Rows from block 14 of a small self-supervised image encoder, named by matrix and row number. Each number is 128 + 32 x the weight over its row's rms, rounded and kept within 0 to 255. All counts start at 0. Numbers have three digits each.
After each channel's rows are labels from the 100 images, of 14976, where the channel reaches its highest value: "top examples" is what is common among them. Only what is clearly more common there than usual is listed. The data: photos with spoken descriptions (Open Images, Localized Narratives). In brackets: how many of the 100, against the usual share in percent.
# conv1: bottleneck pointwise conv (model.blocks.16.conv1.weight, 160x416x1x1), inputs 350-415

conv1.61:175199137086079135098117084158155120102180153067194134112108122098136194145109078139124117123087094122105115094104147055124093168062139175141104175107146109153150147137064116137114182159097144121142
top examples: text has "holding" (36 vs 16.4)

conv1.14:143101094055095130142192084053141129125045145132119138124102107175120133119123084139065185126117120171212141136146138099154146128113152094138085119138138158134169123136074148103173079135161137162122
top examples: text has "standing" (58 vs 23.1); text has "people" (54 vs 21.8); text has "holding" (36 vs 16.4); text has "them" (26 vs 6)

conv1.50:160101183194101131117089115222139152150162112128203132136112127126170103111105107152165186066094071138088096160086112103135127110184194091139093117109173094121132117105054077109078109135126155154098
top examples: text has "sky" (56 vs 24.5); text has "water" (34 vs 7.9)

conv1.79:094090179057130132137097166106149143102175121112105120122124115082100113129113141125077119169113123182135172095052204097111101124115213139134111122173167103129154178125148131184169080073234170121139
top examples: text has "trees" (57 vs 27.2); text has "sky" (56 vs 24.5)

conv1.109:119039117162127150127158102190124106171176135153146165137163093158090147139120102152217140120123111121136141091176176098169054106094108098123091105095117151129115103066143133104095154107131130147091
top examples: text has "woman" (25 vs 9.3)

conv1.156:107185151198115159159077178170143135169077133147150100143119124172146161191132086149153176136111118144052133088173178088125026128130089143141075084138105117163115131122112127076174150120115099086138
top examples: text has "two" (27 vs 11.1)

conv1.117:094196102187153110183147157123132084086077179116130116141111122167091113136117080142128165175139091182148093083079149132138120133150119128169102177121106108127108116182101201124124084122113147118102
top examples: text has "sky" (67 vs 24.5); text has "buildings" (27 vs 10.7); text has "road" (25 vs 8.1)

conv1.22:137110173158121073169083138121120088144128152133143106156158147113150126187207201099178120157122138213156113241109103197112156198192185206105166163144118130182117124085135091149068113083120203105117
top examples: text has "sky" (64 vs 24.5)

conv1.10:121079123119193117093075107111181087140167086120128139128099111135107154223105114117126138141115080137110196068107190103134116162083108079171090058161147146105147077134054089112042138085154153136108
top examples: text has "sky" (72 vs 24.5); text has "buildings" (40 vs 10.7); text has "road" (30 vs 8.1); text has "building" (30 vs 8.5)

conv1.51:093127115178128114126089117088123137160175132095157135142172183127150114211155107136153141181154052162180148167178082137184100119129142104135098207192107069172102109107112092176156100102102131137144
top examples: text has "sky" (52 vs 24.5); text has "buildings" (28 vs 10.7)

conv1.106:132127082117255122137099160107129092114158123156075123095115163218082087255113147156085157128156104128142126070152124119091113167050165133192137142153112189148127071128118159114111116114137061180138
top examples: text has "sky" (70 vs 24.5); text has "buildings" (33 vs 10.7); text has "building" (32 vs 8.5)

conv1.157:146111223153143137142105136154074116145079147206247097151126113187109099151124134162158164172141187233173153204138086174121202165193111187181124143102176126119127086178165196077194141166091165167088
top examples: text has "sky" (62 vs 24.5); text has "trees" (57 vs 27.2)

conv1.11:168152144108196130181163126144153157061184126130122120144104156158118179206121141161167076083197073070150126137179086130150139162059155089104105139153127135162128138138115084145124134148117141165109
top examples: text has "people" (45 vs 21.8); text has "sitting" (44 vs 14.7); text has "chairs" (25 vs 6.4)

conv1.84:171101130081054124073141180100143141110132093076132121135110151123132121058151075134101135129125116149117117132113191108139124078101153079136121096117130114161153116095139110155147143123181123136153
top examples: text has "people" (48 vs 21.8)

conv1.83:087068181141115170058140132083107130104119061145157129157152136126167138156157161118095139094169139189110170165096135163139166182041127117140158175129101108178166136101144188108084121188123212078128
top examples: text has "sky" (55 vs 24.5)

conv1.39:116146081090113079138122129116115108161167110120089102184096132044108151174129124113156141088098087129082100106112171115183108095107065133139112125126207110108122196118123113103141128133138159051204
top examples: text has "people" (50 vs 21.8); text has "sitting" (34 vs 14.7)

conv1.49:179108083124177125116089086102088168102122169116112146172139106202110156177131087142164074156099103117115207192085068101115127125094181107169092175139170149116189122164130156177125182110140066190172
top examples: text has "building" (39 vs 8.5)

conv1.75:098150101143151095051094196117142203111160128138127036085113136178089130115083107145110116179144097128128133083120096103115096126107102097146124156115128117156107176144056109141091172076088125175104
top examples: text has "building" (27 vs 8.5)

conv1.44:124115132101143092150104072183101114111063109093084111139157165132125134051161104135190140080134096164201133153102078106133107113140079149118091181166165141145173167178123154095096132162190118145125
top examples: text has "wall" (49 vs 19.8); text has "man" (32 vs 11.6); text has "two" (27 vs 11.1)

conv1.82:130231106048127141150068121237203101043111087140100113118145130120140149088156139115095150162124088170065115138098080086168071120126223132164125165109148128139232150174102122152152120139124166085151
top examples: text has "grass" (25 vs 9.8)

conv1.60:087188177109137102156085142183178122118121085143136169107135130089093160066124082161166102130087115072161111143087069128128069099144131139110116109175164124182167156127094133148059135151135078121171
top examples: text has "holding" (35 vs 16.4)

conv1.47:165134153204080098122124133212107129097163107107121096097148143146163157101102095079160199151174136155091104097147099071186140138132145115125115175136115130137126118121092137131116131084152099100174
top examples: text has "people" (47 vs 21.8); text has "wall" (41 vs 19.8)

conv1.121:096169110096149105170117121141148108087085139110144146095143143070157199132115126127125122127107106132151115063198098094090133141154173092105098187140135180133171124082105105118107224141123097177156
top examples: text has "man" (30 vs 11.6)

conv1.31:115218076099121133121148098029118111105138178098117113133138131099154166121189100135108136129086147087127166183153135071156113101064069062017044091168134159160090106131072117112128134117138172183105
top examples: text has "wall" (40 vs 19.8)

conv1.86:105136143159211109147114161116068145138097156138138072150123106191133138109129127127080121161160141099218164129139173141097122159091089131076127172173193160105152158183094166110110169176113116190137
top examples: text has "man" (30 vs 11.6); text has "woman" (28 vs 9.3)

conv1.37:205071113098151109138062086112141153111065115147104080120161126145149211173149122117100166128118072140191142125183133110133137092134119152171101208177112110109086133103069079179131122112115148097104
top examples: text has "black" (28 vs 9.6); text has "man" (28 vs 11.6); text has "woman" (25 vs 9.3)

conv1.122:106165141157205073119058142129169081093188107107127112126177107202084098152145110138159118041106102134122173187109122109075087123155137110128102153130135166184135127171083110141094142106102124143153
top examples: text has "sky" (49 vs 24.5)

conv1.88:110080107112184129127185117094101157117213170135122082152155087130135154166173101167136159156135147132167196219111113180043199153068106101101140101184153130118115116172100119107217175075168114237153
top examples: text has "wearing" (29 vs 12)

conv1.134:089183159158136198142167143195127091144099152123090181124166117112185158106146110150134099120183206191114122132161194220139181149118210206130158182113117128132136081204143200155202102120137157142116
top examples: text has "sky" (52 vs 24.5)

conv1.16:161132158069104129160132105128194175170090155126156076165164138187107134091138177155123124153126108116075178143093134242110152139122053191120111083171184060063115140133135131092127158167118061146166
top examples: text has "building" (25 vs 8.5)

conv1.77:137147109153169117135093149133130154114156130138094098139147161185113172216099117156096116107123060084171082140146155106087115125119175109123102056083110061145136161128140053116108175154088110153150
top examples: text has "sky" (51 vs 24.5); text has "building" (25 vs 8.5)

conv1.159:117103144146147114102095182203109129081154147149136120142101158107110147095088118140150134134134128167099127117120138141124095108181163160146089089096148128175124116137106146132125140118149128085077
top examples: text has "sky" (49 vs 24.5)

conv1.136:105147043139255060112121142112159166122192078112078125090111142188114078222125111101112040091113115104110164121072145179063130144193105162205197112090163092121116137125087168110109119144089133086110
top examples: text has "sky" (57 vs 24.5); text has "building" (34 vs 8.5); text has "buildings" (32 vs 10.7)

conv1.46:103128132121110102120153168078159115149127109119161086144132127145114098121125112186106202140100058134120146154153170140172115116115068157084088081181150116135170045102088078153104114109094141169079
top examples: text has "standing" (48 vs 23.1)

conv1.140:177173158161140042126106103175127140151117129079168113122214155110086172118130162135101144071115099137117139206169098151146144137102124130118187130109119100162081111136153097126099044176106133114098
top examples: text has "white" (34 vs 12.2)

conv1.1:167136153147128036125109122139155070094141128118170123102170116128119151193136116138150108158115082121148113180144110093153067131136203098155087104098154135116190138142061102136156148100186133134070
top examples: text has "trees" (59 vs 27.2); text has "road" (28 vs 8.1)

conv1.15:136154081089085106106151094125075130147142121138109116159145136118129174087165105139195088113145127127131204078171134138081137102118146154112129145134133136131124099076107102127123104148115130102136
top examples: text has "man" (29 vs 11.6)

conv1.97:157108099152092092069091128138103123151122105100115129142142120071124101109168081097224109143095100164077146127079098116117090102118155109077108181105141178150149118129084089085099154159122125065174
top examples: text has "man" (28 vs 11.6)

conv1.101:074178090084156186115164083154166121143123134150063102119071116144120117110170137125138153132098179166164084116091113114140153152160129125125183164114134133152090126125073150162176082107149113124095
top examples: text has "wall" (51 vs 19.8); text has "sitting" (34 vs 14.7); text has "table" (30 vs 12.6)

conv1.30:150164111105104146124103111121094087070151171091147113105136118096153089100187077163120150146182099105110112147073136123132016085135146117071045129148103147157110169114165119128088091113131166134167
top examples: text has "people" (45 vs 21.8); text has "wall" (40 vs 19.8); text has "sitting" (39 vs 14.7)