python train.py --model="self-supervised image encoder" --train_examples=203450 --color_jitter=0.6 --norm="batchnorm" --depths=[3, 3, 9, 3] --growth_rate=40 --projector_hidden=512 --projector_hidden_layers=1 --init="kaiming_normal" --optimizer="normuon" --momentum=0.85 --nesterov=false --adamw_lr_other_params=0.00084
Rows from block 8 of a small self-supervised image encoder, named by matrix and row number. Rows with one number belong to one channel. Each number is 200 + 30 x the weight over its row's rms, rounded and kept within 0 to 999. All counts start at 0.
After each channel's rows are labels from the 100 images, of 14976, where the channel reaches its highest value: "colour at peak" is the nearest of a few named colours to the mean colour under the peak. Only what is clearly more common there than usual is listed. The data: photos with spoken descriptions (Open Images, Localized Narratives).
# conv1: bottleneck pointwise conv (model.blocks.10.conv1.weight, 160x176x1x1), inputs 0-43
# conv2: growth 3x3 conv (model.blocks.10.conv2.weight, 40x160x3x3, transposed, each kernel summed), outputs 0-39

conv1.38,190,211,201,220,182,219,215,263,188,196,162,205,191,198,242,175,164,228,172,176,223,169,184,207,188,165,243,219,212,156,168,223,239,201,205,185,199,236,210,160,169,139,242,205
conv2.38,190,174,190,193,255,169,197,186,234,202,195,174,202,209,229,161,166,204,206,222,193,204,223,145,176,118,214,209,226,269,174,258,190,208,230,220,170,238,212,221
colour at peak: pink; white

conv1.3,156,195,220,206,222,204,185,219,182,161,225,186,189,182,224,210,180,206,175,222,210,193,233,164,273,246,245,169,184,288,189,205,204,221,205,201,218,197,182,234,209,188,192,175
conv2.3,194,252,208,199,222,256,199,189,216,235,158,234,231,164,168,235,218,240,224,236,187,203,235,189,183,255,192,170,158,210,217,168,209,134,192,186,219,232,160,191
colour at peak: brown

conv1.94,175,204,199,170,156,213,233,240,195,209,133,208,158,143,185,184,223,212,171,198,215,154,222,217,197,119,163,214,245,217,261,206,175,210,201,233,256,199,211,182,201,152,219,217
conv2.94,229,171,231,210,203,245,179,206,246,190,203,239,203,239,201,178,190,217,206,191,240,176,171,175,213,142,234,264,217,168,234,224,235,211,185,240,223,142,170,232
colour at peak: pink

conv1.135,162,184,183,232,212,217,184,265,157,217,190,189,218,193,169,183,194,196,218,212,189,186,265,178,213,264,233,187,178,192,209,152,211,192,176,195,185,185,236,189,192,176,206,214
conv2.135,232,171,186,225,208,245,161,209,168,188,178,217,201,221,193,206,267,200,254,221,237,181,184,200,158,233,180,234,216,220,142,215,168,224,223,121,183,200,196,208
colour at peak: grey

conv1.26,205,247,153,195,204,184,195,202,227,197,226,235,216,208,197,128,210,201,185,183,201,187,152,200,183,200,207,198,215,174,158,260,196,195,178,200,183,224,183,148,163,231,152,234
conv2.26,167,216,199,190,217,230,190,161,207,286,213,190,196,229,186,189,245,205,240,218,220,200,177,237,189,178,253,237,171,190,176,200,244,189,185,158,189,252,207,261
colour at peak: grey

conv1.81,219,223,180,208,191,207,174,185,184,208,235,179,224,202,137,266,167,174,185,188,153,193,207,181,174,174,210,210,185,161,217,169,198,180,127,222,208,215,195,195,234,199,249,242
conv2.81,183,281,136,214,220,200,184,205,237,190,236,217,239,243,236,201,206,223,179,164,193,184,221,205,222,134,175,195,216,198,212,149,210,185,226,192,217,163,181,242
colour at peak: pink

conv1.79,177,194,255,214,174,170,202,231,204,225,194,163,211,184,200,185,179,180,185,161,199,183,183,183,217,251,211,206,197,195,238,168,193,179,223,184,203,192,174,203,174,179,219,199
conv2.79,181,165,190,240,172,126,239,137,220,167,156,226,184,189,217,203,174,209,191,221,205,180,198,225,195,190,185,222,203,239,210,204,148,230,198,195,204,195,177,116
colour at peak: black

conv1.49,166,211,193,215,234,188,211,152,194,184,199,205,226,208,193,210,222,206,155,154,198,200,232,188,203,244,240,203,234,171,180,211,213,263,183,217,241,267,173,212,219,195,210,204
conv2.49,247,225,172,145,184,192,194,102,237,229,194,193,239,195,215,187,200,240,240,225,200,203,186,202,168,210,222,204,235,211,163,144,200,205,172,206,214,223,208,156
colour at peak: black

conv1.19,219,165,193,177,224,220,176,168,173,201,192,206,188,221,198,222,229,119,233,191,214,188,206,234,168,201,218,215,238,231,178,175,188,195,233,197,199,236,220,221,215,206,196,199
conv2.19,234,225,199,167,230,180,214,171,261,184,170,241,216,246,163,152,253,245,181,207,218,183,242,173,223,197,162,165,216,162,218,176,181,244,224,178,183,189,203,188
colour at peak: pink

conv1.105,193,178,153,216,192,185,218,222,214,206,249,185,231,240,209,198,219,198,199,172,181,141,208,225,191,220,155,196,214,194,167,211,208,170,141,181,232,176,216,168,167,196,203,154
conv2.105,220,182,209,249,192,194,183,139,169,171,213,225,262,205,232,239,194,168,222,185,207,146,186,200,226,222,185,157,172,244,251,154,228,226,208,231,203,173,207,229
colour at peak: grey

conv1.76,228,200,172,195,154,160,246,210,247,178,161,206,248,223,216,190,193,193,213,181,200,175,197,168,163,138,158,179,276,196,164,181,186,193,187,215,188,199,184,136,180,281,214,222
conv2.76,199,229,189,216,208,142,199,246,168,216,181,190,241,171,212,185,162,204,165,222,169,236,138,262,250,173,226,222,163,238,197,175,184,224,188,241,197,226,192,210
colour at peak: grey

conv1.51,215,131,223,210,196,222,164,184,210,210,200,172,181,183,223,192,218,244,187,181,197,209,190,163,163,198,221,226,221,209,157,200,206,172,191,203,194,207,181,171,214,232,202,252
conv2.51,203,155,212,266,193,222,147,178,197,235,189,204,234,209,220,198,209,214,241,220,197,234,138,176,183,158,191,235,232,240,169,269,171,199,158,193,188,205,202,184
colour at peak: pink

conv1.24,228,211,223,173,205,234,209,209,170,235,177,201,211,211,245,224,209,178,164,175,157,203,209,184,208,190,244,170,195,212,223,154,221,171,229,191,165,165,155,219,199,196,193,200
conv2.24,218,197,250,182,136,193,240,159,181,153,182,198,210,228,208,182,238,191,168,159,171,228,185,198,157,259,201,165,201,194,194,231,186,206,175,207,216,124,184,219
colour at peak: black

conv1.88,256,204,185,161,199,184,181,169,162,207,184,223,193,184,177,167,172,202,222,194,217,196,198,193,206,208,194,245,212,202,138,214,229,199,240,217,190,197,228,213,216,188,183,196
conv2.88,165,166,216,231,258,184,171,212,241,152,162,223,185,230,213,145,202,248,189,235,190,229,207,154,239,191,174,189,227,204,215,218,189,181,239,229,143,206,175,193
colour at peak: pink

conv1.111,201,201,219,187,179,192,187,183,174,222,168,182,196,229,161,213,195,172,251,216,178,187,252,202,178,194,194,199,190,203,184,196,261,218,152,208,128,216,193,266,171,223,237,208
conv2.111,195,272,185,166,201,213,243,233,188,175,204,177,204,187,199,206,186,206,227,221,130,228,170,145,149,202,198,158,170,170,186,150,189,177,184,186,214,257,209,218
colour at peak: grey

conv1.7,218,188,178,255,197,169,199,164,168,223,171,269,151,166,203,197,220,247,196,225,186,211,205,193,204,188,179,184,190,193,187,166,186,254,233,179,228,177,197,220,179,168,225,208
conv2.7,204,177,215,212,209,228,156,163,203,180,186,177,218,179,149,177,209,239,186,202,234,151,168,209,223,157,200,192,232,173,215,210,188,195,247,237,221,293,154,190
colour at peak: white

conv1.15,229,176,175,213,221,204,203,160,156,184,194,244,187,250,238,203,241,167,215,166,240,217,217,167,250,156,198,180,227,184,248,218,190,155,222,172,195,203,195,228,191,213,179,204
conv2.15,206,200,184,162,213,157,189,176,235,219,130,239,175,245,206,204,249,236,197,217,192,251,234,205,195,202,214,204,206,258,226,170,188,205,186,271,213,199,244,216
colour at peak: black

conv1.97,195,246,220,170,215,228,185,205,174,196,212,232,199,168,198,183,183,202,253,228,182,175,214,198,207,244,195,230,185,132,181,200,229,174,188,179,177,229,241,221,242,241,222,166
conv2.97,146,167,181,199,153,201,202,198,211,133,220,190,197,147,147,185,255,188,204,196,161,165,195,232,184,211,226,219,202,194,169,214,200,225,261,199,184,170,158,161
colour at peak: black

conv1.64,183,152,260,208,244,174,246,118,205,193,204,197,166,174,203,204,222,198,180,193,203,251,194,214,176,210,278,217,179,193,208,215,154,224,155,192,209,187,181,256,171,188,228,217
conv2.64,219,225,181,165,224,222,241,197,208,237,187,192,201,212,186,206,226,216,263,172,246,196,247,220,146,287,164,172,223,178,162,166,199,205,211,188,194,219,195,164
colour at peak: black

conv1.59,200,186,184,231,183,174,250,148,192,188,241,163,252,241,210,252,224,193,173,197,217,219,190,195,176,200,149,190,184,203,208,177,204,207,190,178,183,185,238,279,221,206,168,271
conv2.59,209,159,175,228,196,159,163,130,192,188,199,140,227,206,171,224,176,194,237,171,208,197,199,220,192,197,198,191,237,188,239,242,166,221,164,225,247,258,222,168
colour at peak: black

conv1.153,196,222,229,205,186,215,192,182,200,193,209,241,229,174,167,192,191,173,222,183,244,202,200,189,243,240,160,186,188,167,212,172,163,170,165,220,181,171,184,200,190,155,163,190
conv2.153,236,162,179,143,192,217,185,224,233,175,196,112,204,202,215,227,161,204,193,202,204,179,208,186,175,193,217,224,210,163,239,245,146,211,181,201,181,137,166,184
colour at peak: pink

conv1.84,132,176,218,212,199,178,197,194,224,148,216,149,208,211,208,194,230,175,176,199,231,149,258,143,219,254,200,197,185,182,129,218,244,168,160,169,208,198,254,220,189,174,195,197
conv2.84,180,221,195,182,206,179,170,155,164,208,208,183,186,203,163,207,253,209,201,195,186,191,227,159,119,215,210,180,230,211,190,212,208,187,159,168,222,287,178,150
colour at peak: brown

conv1.86,137,172,164,208,214,215,191,159,243,228,222,212,217,235,214,200,216,202,192,175,207,180,178,225,228,227,207,218,153,196,146,185,205,216,177,152,193,199,235,216,174,258,245,187
conv2.86,165,188,188,189,240,163,190,218,154,208,168,237,167,170,190,227,210,137,222,249,200,161,169,253,170,189,196,167,147,220,204,165,179,223,210,181,249,177,199,180
colour at peak: pink

conv1.12,202,187,213,202,194,213,181,197,207,216,250,129,173,207,190,181,195,219,219,154,214,237,144,249,175,210,230,238,211,204,222,211,216,216,189,162,176,168,235,205,158,202,198,234
conv2.12,199,195,233,202,218,227,232,224,220,224,271,174,185,227,243,159,194,187,152,201,140,190,202,229,163,140,242,213,147,208,183,187,207,211,223,172,160,220,216,198
colour at peak: pink

conv1.1,215,208,192,166,208,151,169,179,222,183,205,195,178,187,221,228,180,207,177,197,201,212,142,202,220,239,171,222,248,188,193,222,232,173,214,154,231,161,213,201,199,167,207,203
conv2.1,144,198,176,191,180,194,179,217,188,201,206,245,155,160,190,221,217,216,195,194,193,220,171,181,218,251,163,194,188,192,154,224,282,250,206,230,158,191,163,159
colour at peak: pink

conv1.75,164,211,177,191,218,145,267,199,192,238,180,177,199,220,200,218,213,227,196,137,210,179,218,198,216,215,234,202,231,191,192,168,166,230,196,210,191,192,176,247,213,198,207,204
conv2.75,228,194,168,218,192,214,158,130,177,219,179,200,240,183,158,232,183,209,203,199,222,208,153,155,174,232,163,157,226,161,221,199,174,238,164,193,228,230,192,146
colour at peak: black

conv1.123,160,226,240,176,156,189,173,205,241,201,107,214,209,203,209,217,162,169,258,228,184,197,168,209,177,195,245,154,189,160,188,197,237,238,228,238,201,202,167,208,218,169,159,213
conv2.123,227,210,235,211,239,245,211,253,171,253,229,179,192,160,220,220,200,222,226,245,207,194,239,179,216,181,161,211,180,194,200,181,270,211,208,199,210,150,241,247
colour at peak: grey

conv1.142,180,256,135,210,220,172,216,186,195,223,211,178,188,193,246,200,216,242,210,163,204,184,160,168,218,213,221,218,209,207,183,193,253,190,203,296,234,220,168,200,224,196,236,250
conv2.142,183,207,214,262,205,137,203,200,168,229,217,207,203,232,253,214,200,201,240,275,225,185,202,231,223,168,205,225,184,245,224,185,224,180,197,193,205,216,271,229
colour at peak: pink

conv1.70,194,201,226,201,197,143,192,198,179,220,161,233,223,150,216,184,276,185,212,168,209,229,222,178,214,218,194,244,155,187,203,142,193,228,158,238,220,170,206,221,152,210,193,175
conv2.70,214,155,177,190,140,186,238,142,225,170,168,218,218,211,195,185,252,188,172,147,189,252,164,229,182,265,208,208,185,176,200,169,204,228,208,169,196,236,192,202
colour at peak: black

conv1.60,202,181,153,211,183,205,230,200,152,170,208,220,214,196,187,179,143,177,142,196,205,216,197,193,184,184,186,215,167,191,186,239,240,168,233,226,241,167,202,227,193,211,161,209
conv2.60,184,283,206,134,199,228,193,246,194,224,137,191,180,203,222,270,215,232,200,174,201,201,198,205,220,214,191,250,209,230,223,169,179,169,211,205,203,235,227,190
colour at peak: black

conv1.132,213,213,263,158,190,180,198,185,228,246,224,212,173,198,196,176,168,150,211,189,185,182,162,157,208,201,209,216,203,195,166,176,255,193,171,175,194,224,185,216,220,197,200,181
conv2.132,148,207,210,243,205,193,222,187,180,177,214,217,186,146,175,199,224,161,285,190,216,189,204,199,193,202,178,196,162,211,168,220,205,187,180,196,189,303,189,226
colour at peak: grey

conv1.131,201,226,170,207,158,207,150,214,164,194,182,196,243,201,242,209,178,238,251,184,244,209,204,171,208,233,196,194,194,208,179,169,260,184,211,187,137,188,204,156,237,174,208,247
conv2.131,162,208,171,212,263,238,196,266,205,188,201,196,184,196,247,203,200,216,203,255,180,167,189,203,199,194,200,192,193,241,184,162,270,194,238,183,189,130,218,181
colour at peak: pink

conv1.74,186,154,207,199,212,227,185,219,176,193,273,172,169,194,189,206,225,151,245,179,189,188,180,171,188,179,212,164,152,242,203,176,262,219,203,163,245,194,188,269,250,167,217,222
conv2.74,221,186,214,219,208,221,237,240,177,184,221,212,192,188,194,213,162,152,199,214,203,163,206,258,136,174,188,208,112,212,170,184,204,213,121,203,222,192,194,202
colour at peak: grey

conv1.36,214,233,208,194,183,185,199,187,197,201,202,203,197,195,210,240,219,173,200,202,259,245,206,225,189,210,251,238,176,241,215,247,197,213,187,143,158,194,198,205,227,190,246,193
conv2.36,182,191,259,178,128,211,252,224,157,195,190,142,154,217,163,208,168,187,160,190,161,195,223,204,181,205,200,215,163,179,163,193,205,206,196,179,214,240,252,199
colour at peak: grey

conv1.25,202,150,216,217,199,215,265,178,177,201,182,183,214,214,214,217,124,180,228,183,207,181,200,118,247,246,201,228,196,123,191,233,199,163,198,212,162,229,241,211,191,147,159,198
conv2.25,201,217,232,225,210,175,229,146,254,218,197,233,224,215,203,235,183,218,201,261,209,202,220,176,202,274,182,208,197,211,162,155,217,126,209,211,232,203,190,235
colour at peak: black

conv1.116,200,274,145,250,188,241,199,150,190,217,206,235,177,230,163,188,147,183,196,161,174,197,240,165,182,228,201,214,176,212,190,213,155,208,219,186,188,158,172,249,165,195,186,158
conv2.116,191,206,171,221,195,175,202,175,169,228,192,168,198,234,157,159,235,248,229,226,210,132,164,154,210,133,227,182,185,177,263,197,216,210,214,210,203,232,185,220
colour at peak: grey

conv1.125,221,206,204,221,252,194,241,197,196,176,188,190,171,241,199,202,195,213,170,180,257,201,169,246,212,217,188,186,179,214,238,185,188,251,228,171,204,187,132,248,271,211,196,239
conv2.125,273,181,165,172,203,222,171,157,199,154,240,129,204,196,200,166,172,220,240,204,175,190,222,176,175,256,199,208,201,173,188,193,199,224,191,185,199,142,192,162
colour at peak: black

conv1.102,237,195,183,180,220,223,183,162,224,151,223,220,236,232,227,201,224,170,206,224,177,215,176,198,200,182,204,186,189,231,189,171,198,176,238,197,235,236,213,235,192,235,243,230
conv2.102,217,164,174,216,237,177,226,201,152,247,201,223,219,163,202,163,162,199,190,156,207,169,175,259,240,230,239,235,206,222,202,140,207,226,236,245,215,181,194,212
colour at peak: black

conv1.130,192,248,184,216,176,112,241,238,223,185,195,198,247,259,184,186,187,211,177,191,166,176,152,181,227,197,170,200,188,221,183,156,244,190,206,226,215,200,151,152,173,217,197,188
conv2.130,163,199,187,271,193,162,177,262,182,181,175,198,188,171,244,210,193,145,172,189,168,201,193,219,169,164,188,194,181,188,174,193,236,201,172,240,204,273,233,213
colour at peak: pink

conv1.80,213,205,200,153,193,213,175,224,192,154,183,194,189,175,156,201,195,201,183,197,206,215,222,181,152,189,219,191,223,174,176,202,174,180,201,190,239,180,226,229,162,171,196,242
conv2.80,133,171,236,196,176,154,231,207,156,214,187,200,166,235,185,171,197,178,211,194,198,227,226,215,207,255,249,255,189,211,225,261,184,184,207,232,189,234,233,174
colour at peak: black

conv1.47,199,160,174,219,168,187,181,211,187,241,218,277,193,187,173,207,160,195,165,198,204,193,198,177,204,159,149,209,221,173,194,205,164,161,210,174,204,194,182,142,201,176,202,190
conv2.47,143,225,229,192,182,177,172,278,257,151,177,194,180,202,218,240,177,214,201,192,204,208,211,207,211,190,212,175,198,129,199,251,190,225,230,238,165,231,205,198
colour at peak: black

conv1.104,197,199,197,271,190,183,203,184,266,206,206,216,191,204,183,161,242,225,176,194,140,190,208,188,220,193,199,195,209,200,202,187,214,184,234,160,165,195,157,234,187,238,159,187
conv2.104,154,232,198,200,179,148,179,204,171,220,195,241,191,165,144,217,184,174,174,157,211,203,166,181,246,189,197,165,166,175,156,169,184,127,169,205,231,219,179,207
colour at peak: white

conv1.9,147,187,194,247,161,251,229,201,216,155,117,184,192,156,174,177,179,224,205,199,206,166,214,198,186,183,198,265,208,214,181,188,207,178,204,202,249,212,174,206,203,270,248,221
conv2.9,186,190,181,179,252,226,172,275,217,166,213,148,210,201,187,190,243,229,234,224,185,157,196,179,191,185,237,197,178,141,200,163,225,244,213,156,218,166,213,198
colour at peak: grey

conv1.82,230,196,231,210,227,203,196,239,208,243,192,188,182,184,185,233,201,224,180,170,214,230,227,168,224,235,214,160,211,206,228,183,234,194,217,218,210,221,196,166,196,212,186,263
conv2.82,223,187,174,239,217,196,207,169,235,139,218,170,190,218,220,126,186,237,207,197,166,143,193,164,205,170,175,204,190,139,190,236,158,191,229,194,201,158,177,188
colour at peak: pink

conv1.157,212,173,196,187,233,166,214,217,223,193,180,200,196,187,202,162,167,174,223,174,186,219,165,286,168,118,251,225,198,217,195,168,215,190,150,214,183,229,192,188,205,170,228,265
conv2.157,194,195,255,162,215,202,227,222,265,231,250,195,194,191,263,181,193,208,194,247,220,203,204,170,198,152,224,213,199,227,197,263,214,142,230,219,178,195,191,231
colour at peak: pink