A small self-supervised image encoder, trained from scratch.
Model: 32-pixel images, arch densenet, norm batchnorm, activation relu, depths [3, 3, 9, 3].
Training: normuon at rate 0.0062, batches of 128.
Data: trained on photos with spoken descriptions (Open Images, Localized Narratives), 3.1 epochs.
Rows from block 13 of a small self-supervised image encoder, named by matrix and row number. Rows with one number belong to one channel. Each number is 128 + 24 x the weight over its row's rms, rounded and kept within 0 to 255. All counts start at 0. Numbers have three digits each. After the name is the row's rms in percent of the matrix's.
After each channel's rows are labels from the 100 images, of 14976, where the channel reaches its highest value: "top examples" is what is common among them. Only what is clearly more common there than usual is listed. The data: photos with spoken descriptions (Open Images, Localized Narratives).
# conv1: bottleneck pointwise conv (model.blocks.15.conv1.weight, 160x376x1x1), inputs 0-41
# conv2: growth 3x3 conv (model.blocks.15.conv2.weight, 40x160x3x3, transposed, each kernel summed), outputs 0-39

conv1.97 099:154096127101147149123174119098113162129135163109136105119137110075139096150115116113130159108130169149103155108123110127104109
conv2.97 097:092157139119139122106137109177105163184101154096084118142144119094137152148141161138154141115119142152121122157139105110
top examples: text has "sky"; text has "buildings"

conv1.75 102:109128103123144128131103135156148124198077134101136133111121125108161157116061092105134132142130109158163142109134110169082117
conv2.75 104:116136132119101107119157111175098125165146129094182063151159100116113124124109139110139100109127134133125123111136171145
top examples: text has "sky"

conv1.129 099:122140159136111095148105142128149117124135150100118132125125133066141096178142067117137141111108156143146174121141098154077125
conv2.129 092:157155084097107114114097137102121110135129150136149105112143121153140177157116100082125093127110103130092110145163143156
top examples: text has "wall"; text has "sitting"; text has "man"

conv1.37 096:117083117147150149168137167090127120125131150138106116108114137154073115127129100145152130133170098141147135125110113133085128
conv2.37 071:142110140115107155166143133090154105115160171146162117148126129133136154155071149117144152155164123129147107113162146100
top examples: text has "wall"; text has "sitting"

conv1.138 099:078109124097155154090075152124114119129117136131145074112153151152138093166085100074135128141137118103103126089100092158149148
conv2.138 087:135159140154106124123135110123143137147121150123152102117102104122142122176094165119092162149171127155091133103167176122
top examples: text has "wall"

conv1.149 101:116146131136124082114102126121134119150116100190130128129133153125114106129140116127121094142125129135110090118145132117112155
conv2.149 106:162121110134112134153104114097110102134121119151116110125180129150118103134097062133092103170131137139120093097113119097
top examples: text has "sky"; text has "trees"

conv1.114 095:131148108148146120122076121114159109147128116126104121167118135081126150142118133101085084133139154124105137133152099094112114
conv2.114 078:153121098147127163115152136145122100122127164108145174153110139139103109092163140120172116138143158112142127115180082123
top examples: text has "sky"

conv1.5 099:163132139182145152126126112159140189112125115139127088090150127112136149111115113123132114110104108098133116138119140191146099
conv2.5 077:144147134089173093128142082115111131133121113130133145129151195120104098121109085119133110113127104077127123140097108113
top examples: text has "sky"

conv1.59 097:138094131124112143137146153056132114140123138127106155171153108127098164085132118082091108124127112119151102146143133075151146
conv2.59 074:115127162089105182138130127104139118150156109149150107149178126128101116096136143123107087096149091124132122112095112162
top examples: text has "sky"

conv1.143 093:126091145114102122119133154144178131169160097128094141089173132133154136134077112091130162101130126150111123164126124161161151
conv2.143 104:094145145134124113119153143146103177130098171112125120093113103099150148130175162136172100100139117154120145158127142153
top examples: text has "wall"

conv1.33 106:144167076084110123090115181152091141148130111153136121155116136153131128134132137139103089151143103106168145089088157160142136
conv2.33 114:132136142134153119156121125079193132095155125120147084101078104129150150157107129133124153135157127117118104140114164112
top examples: text has "wall"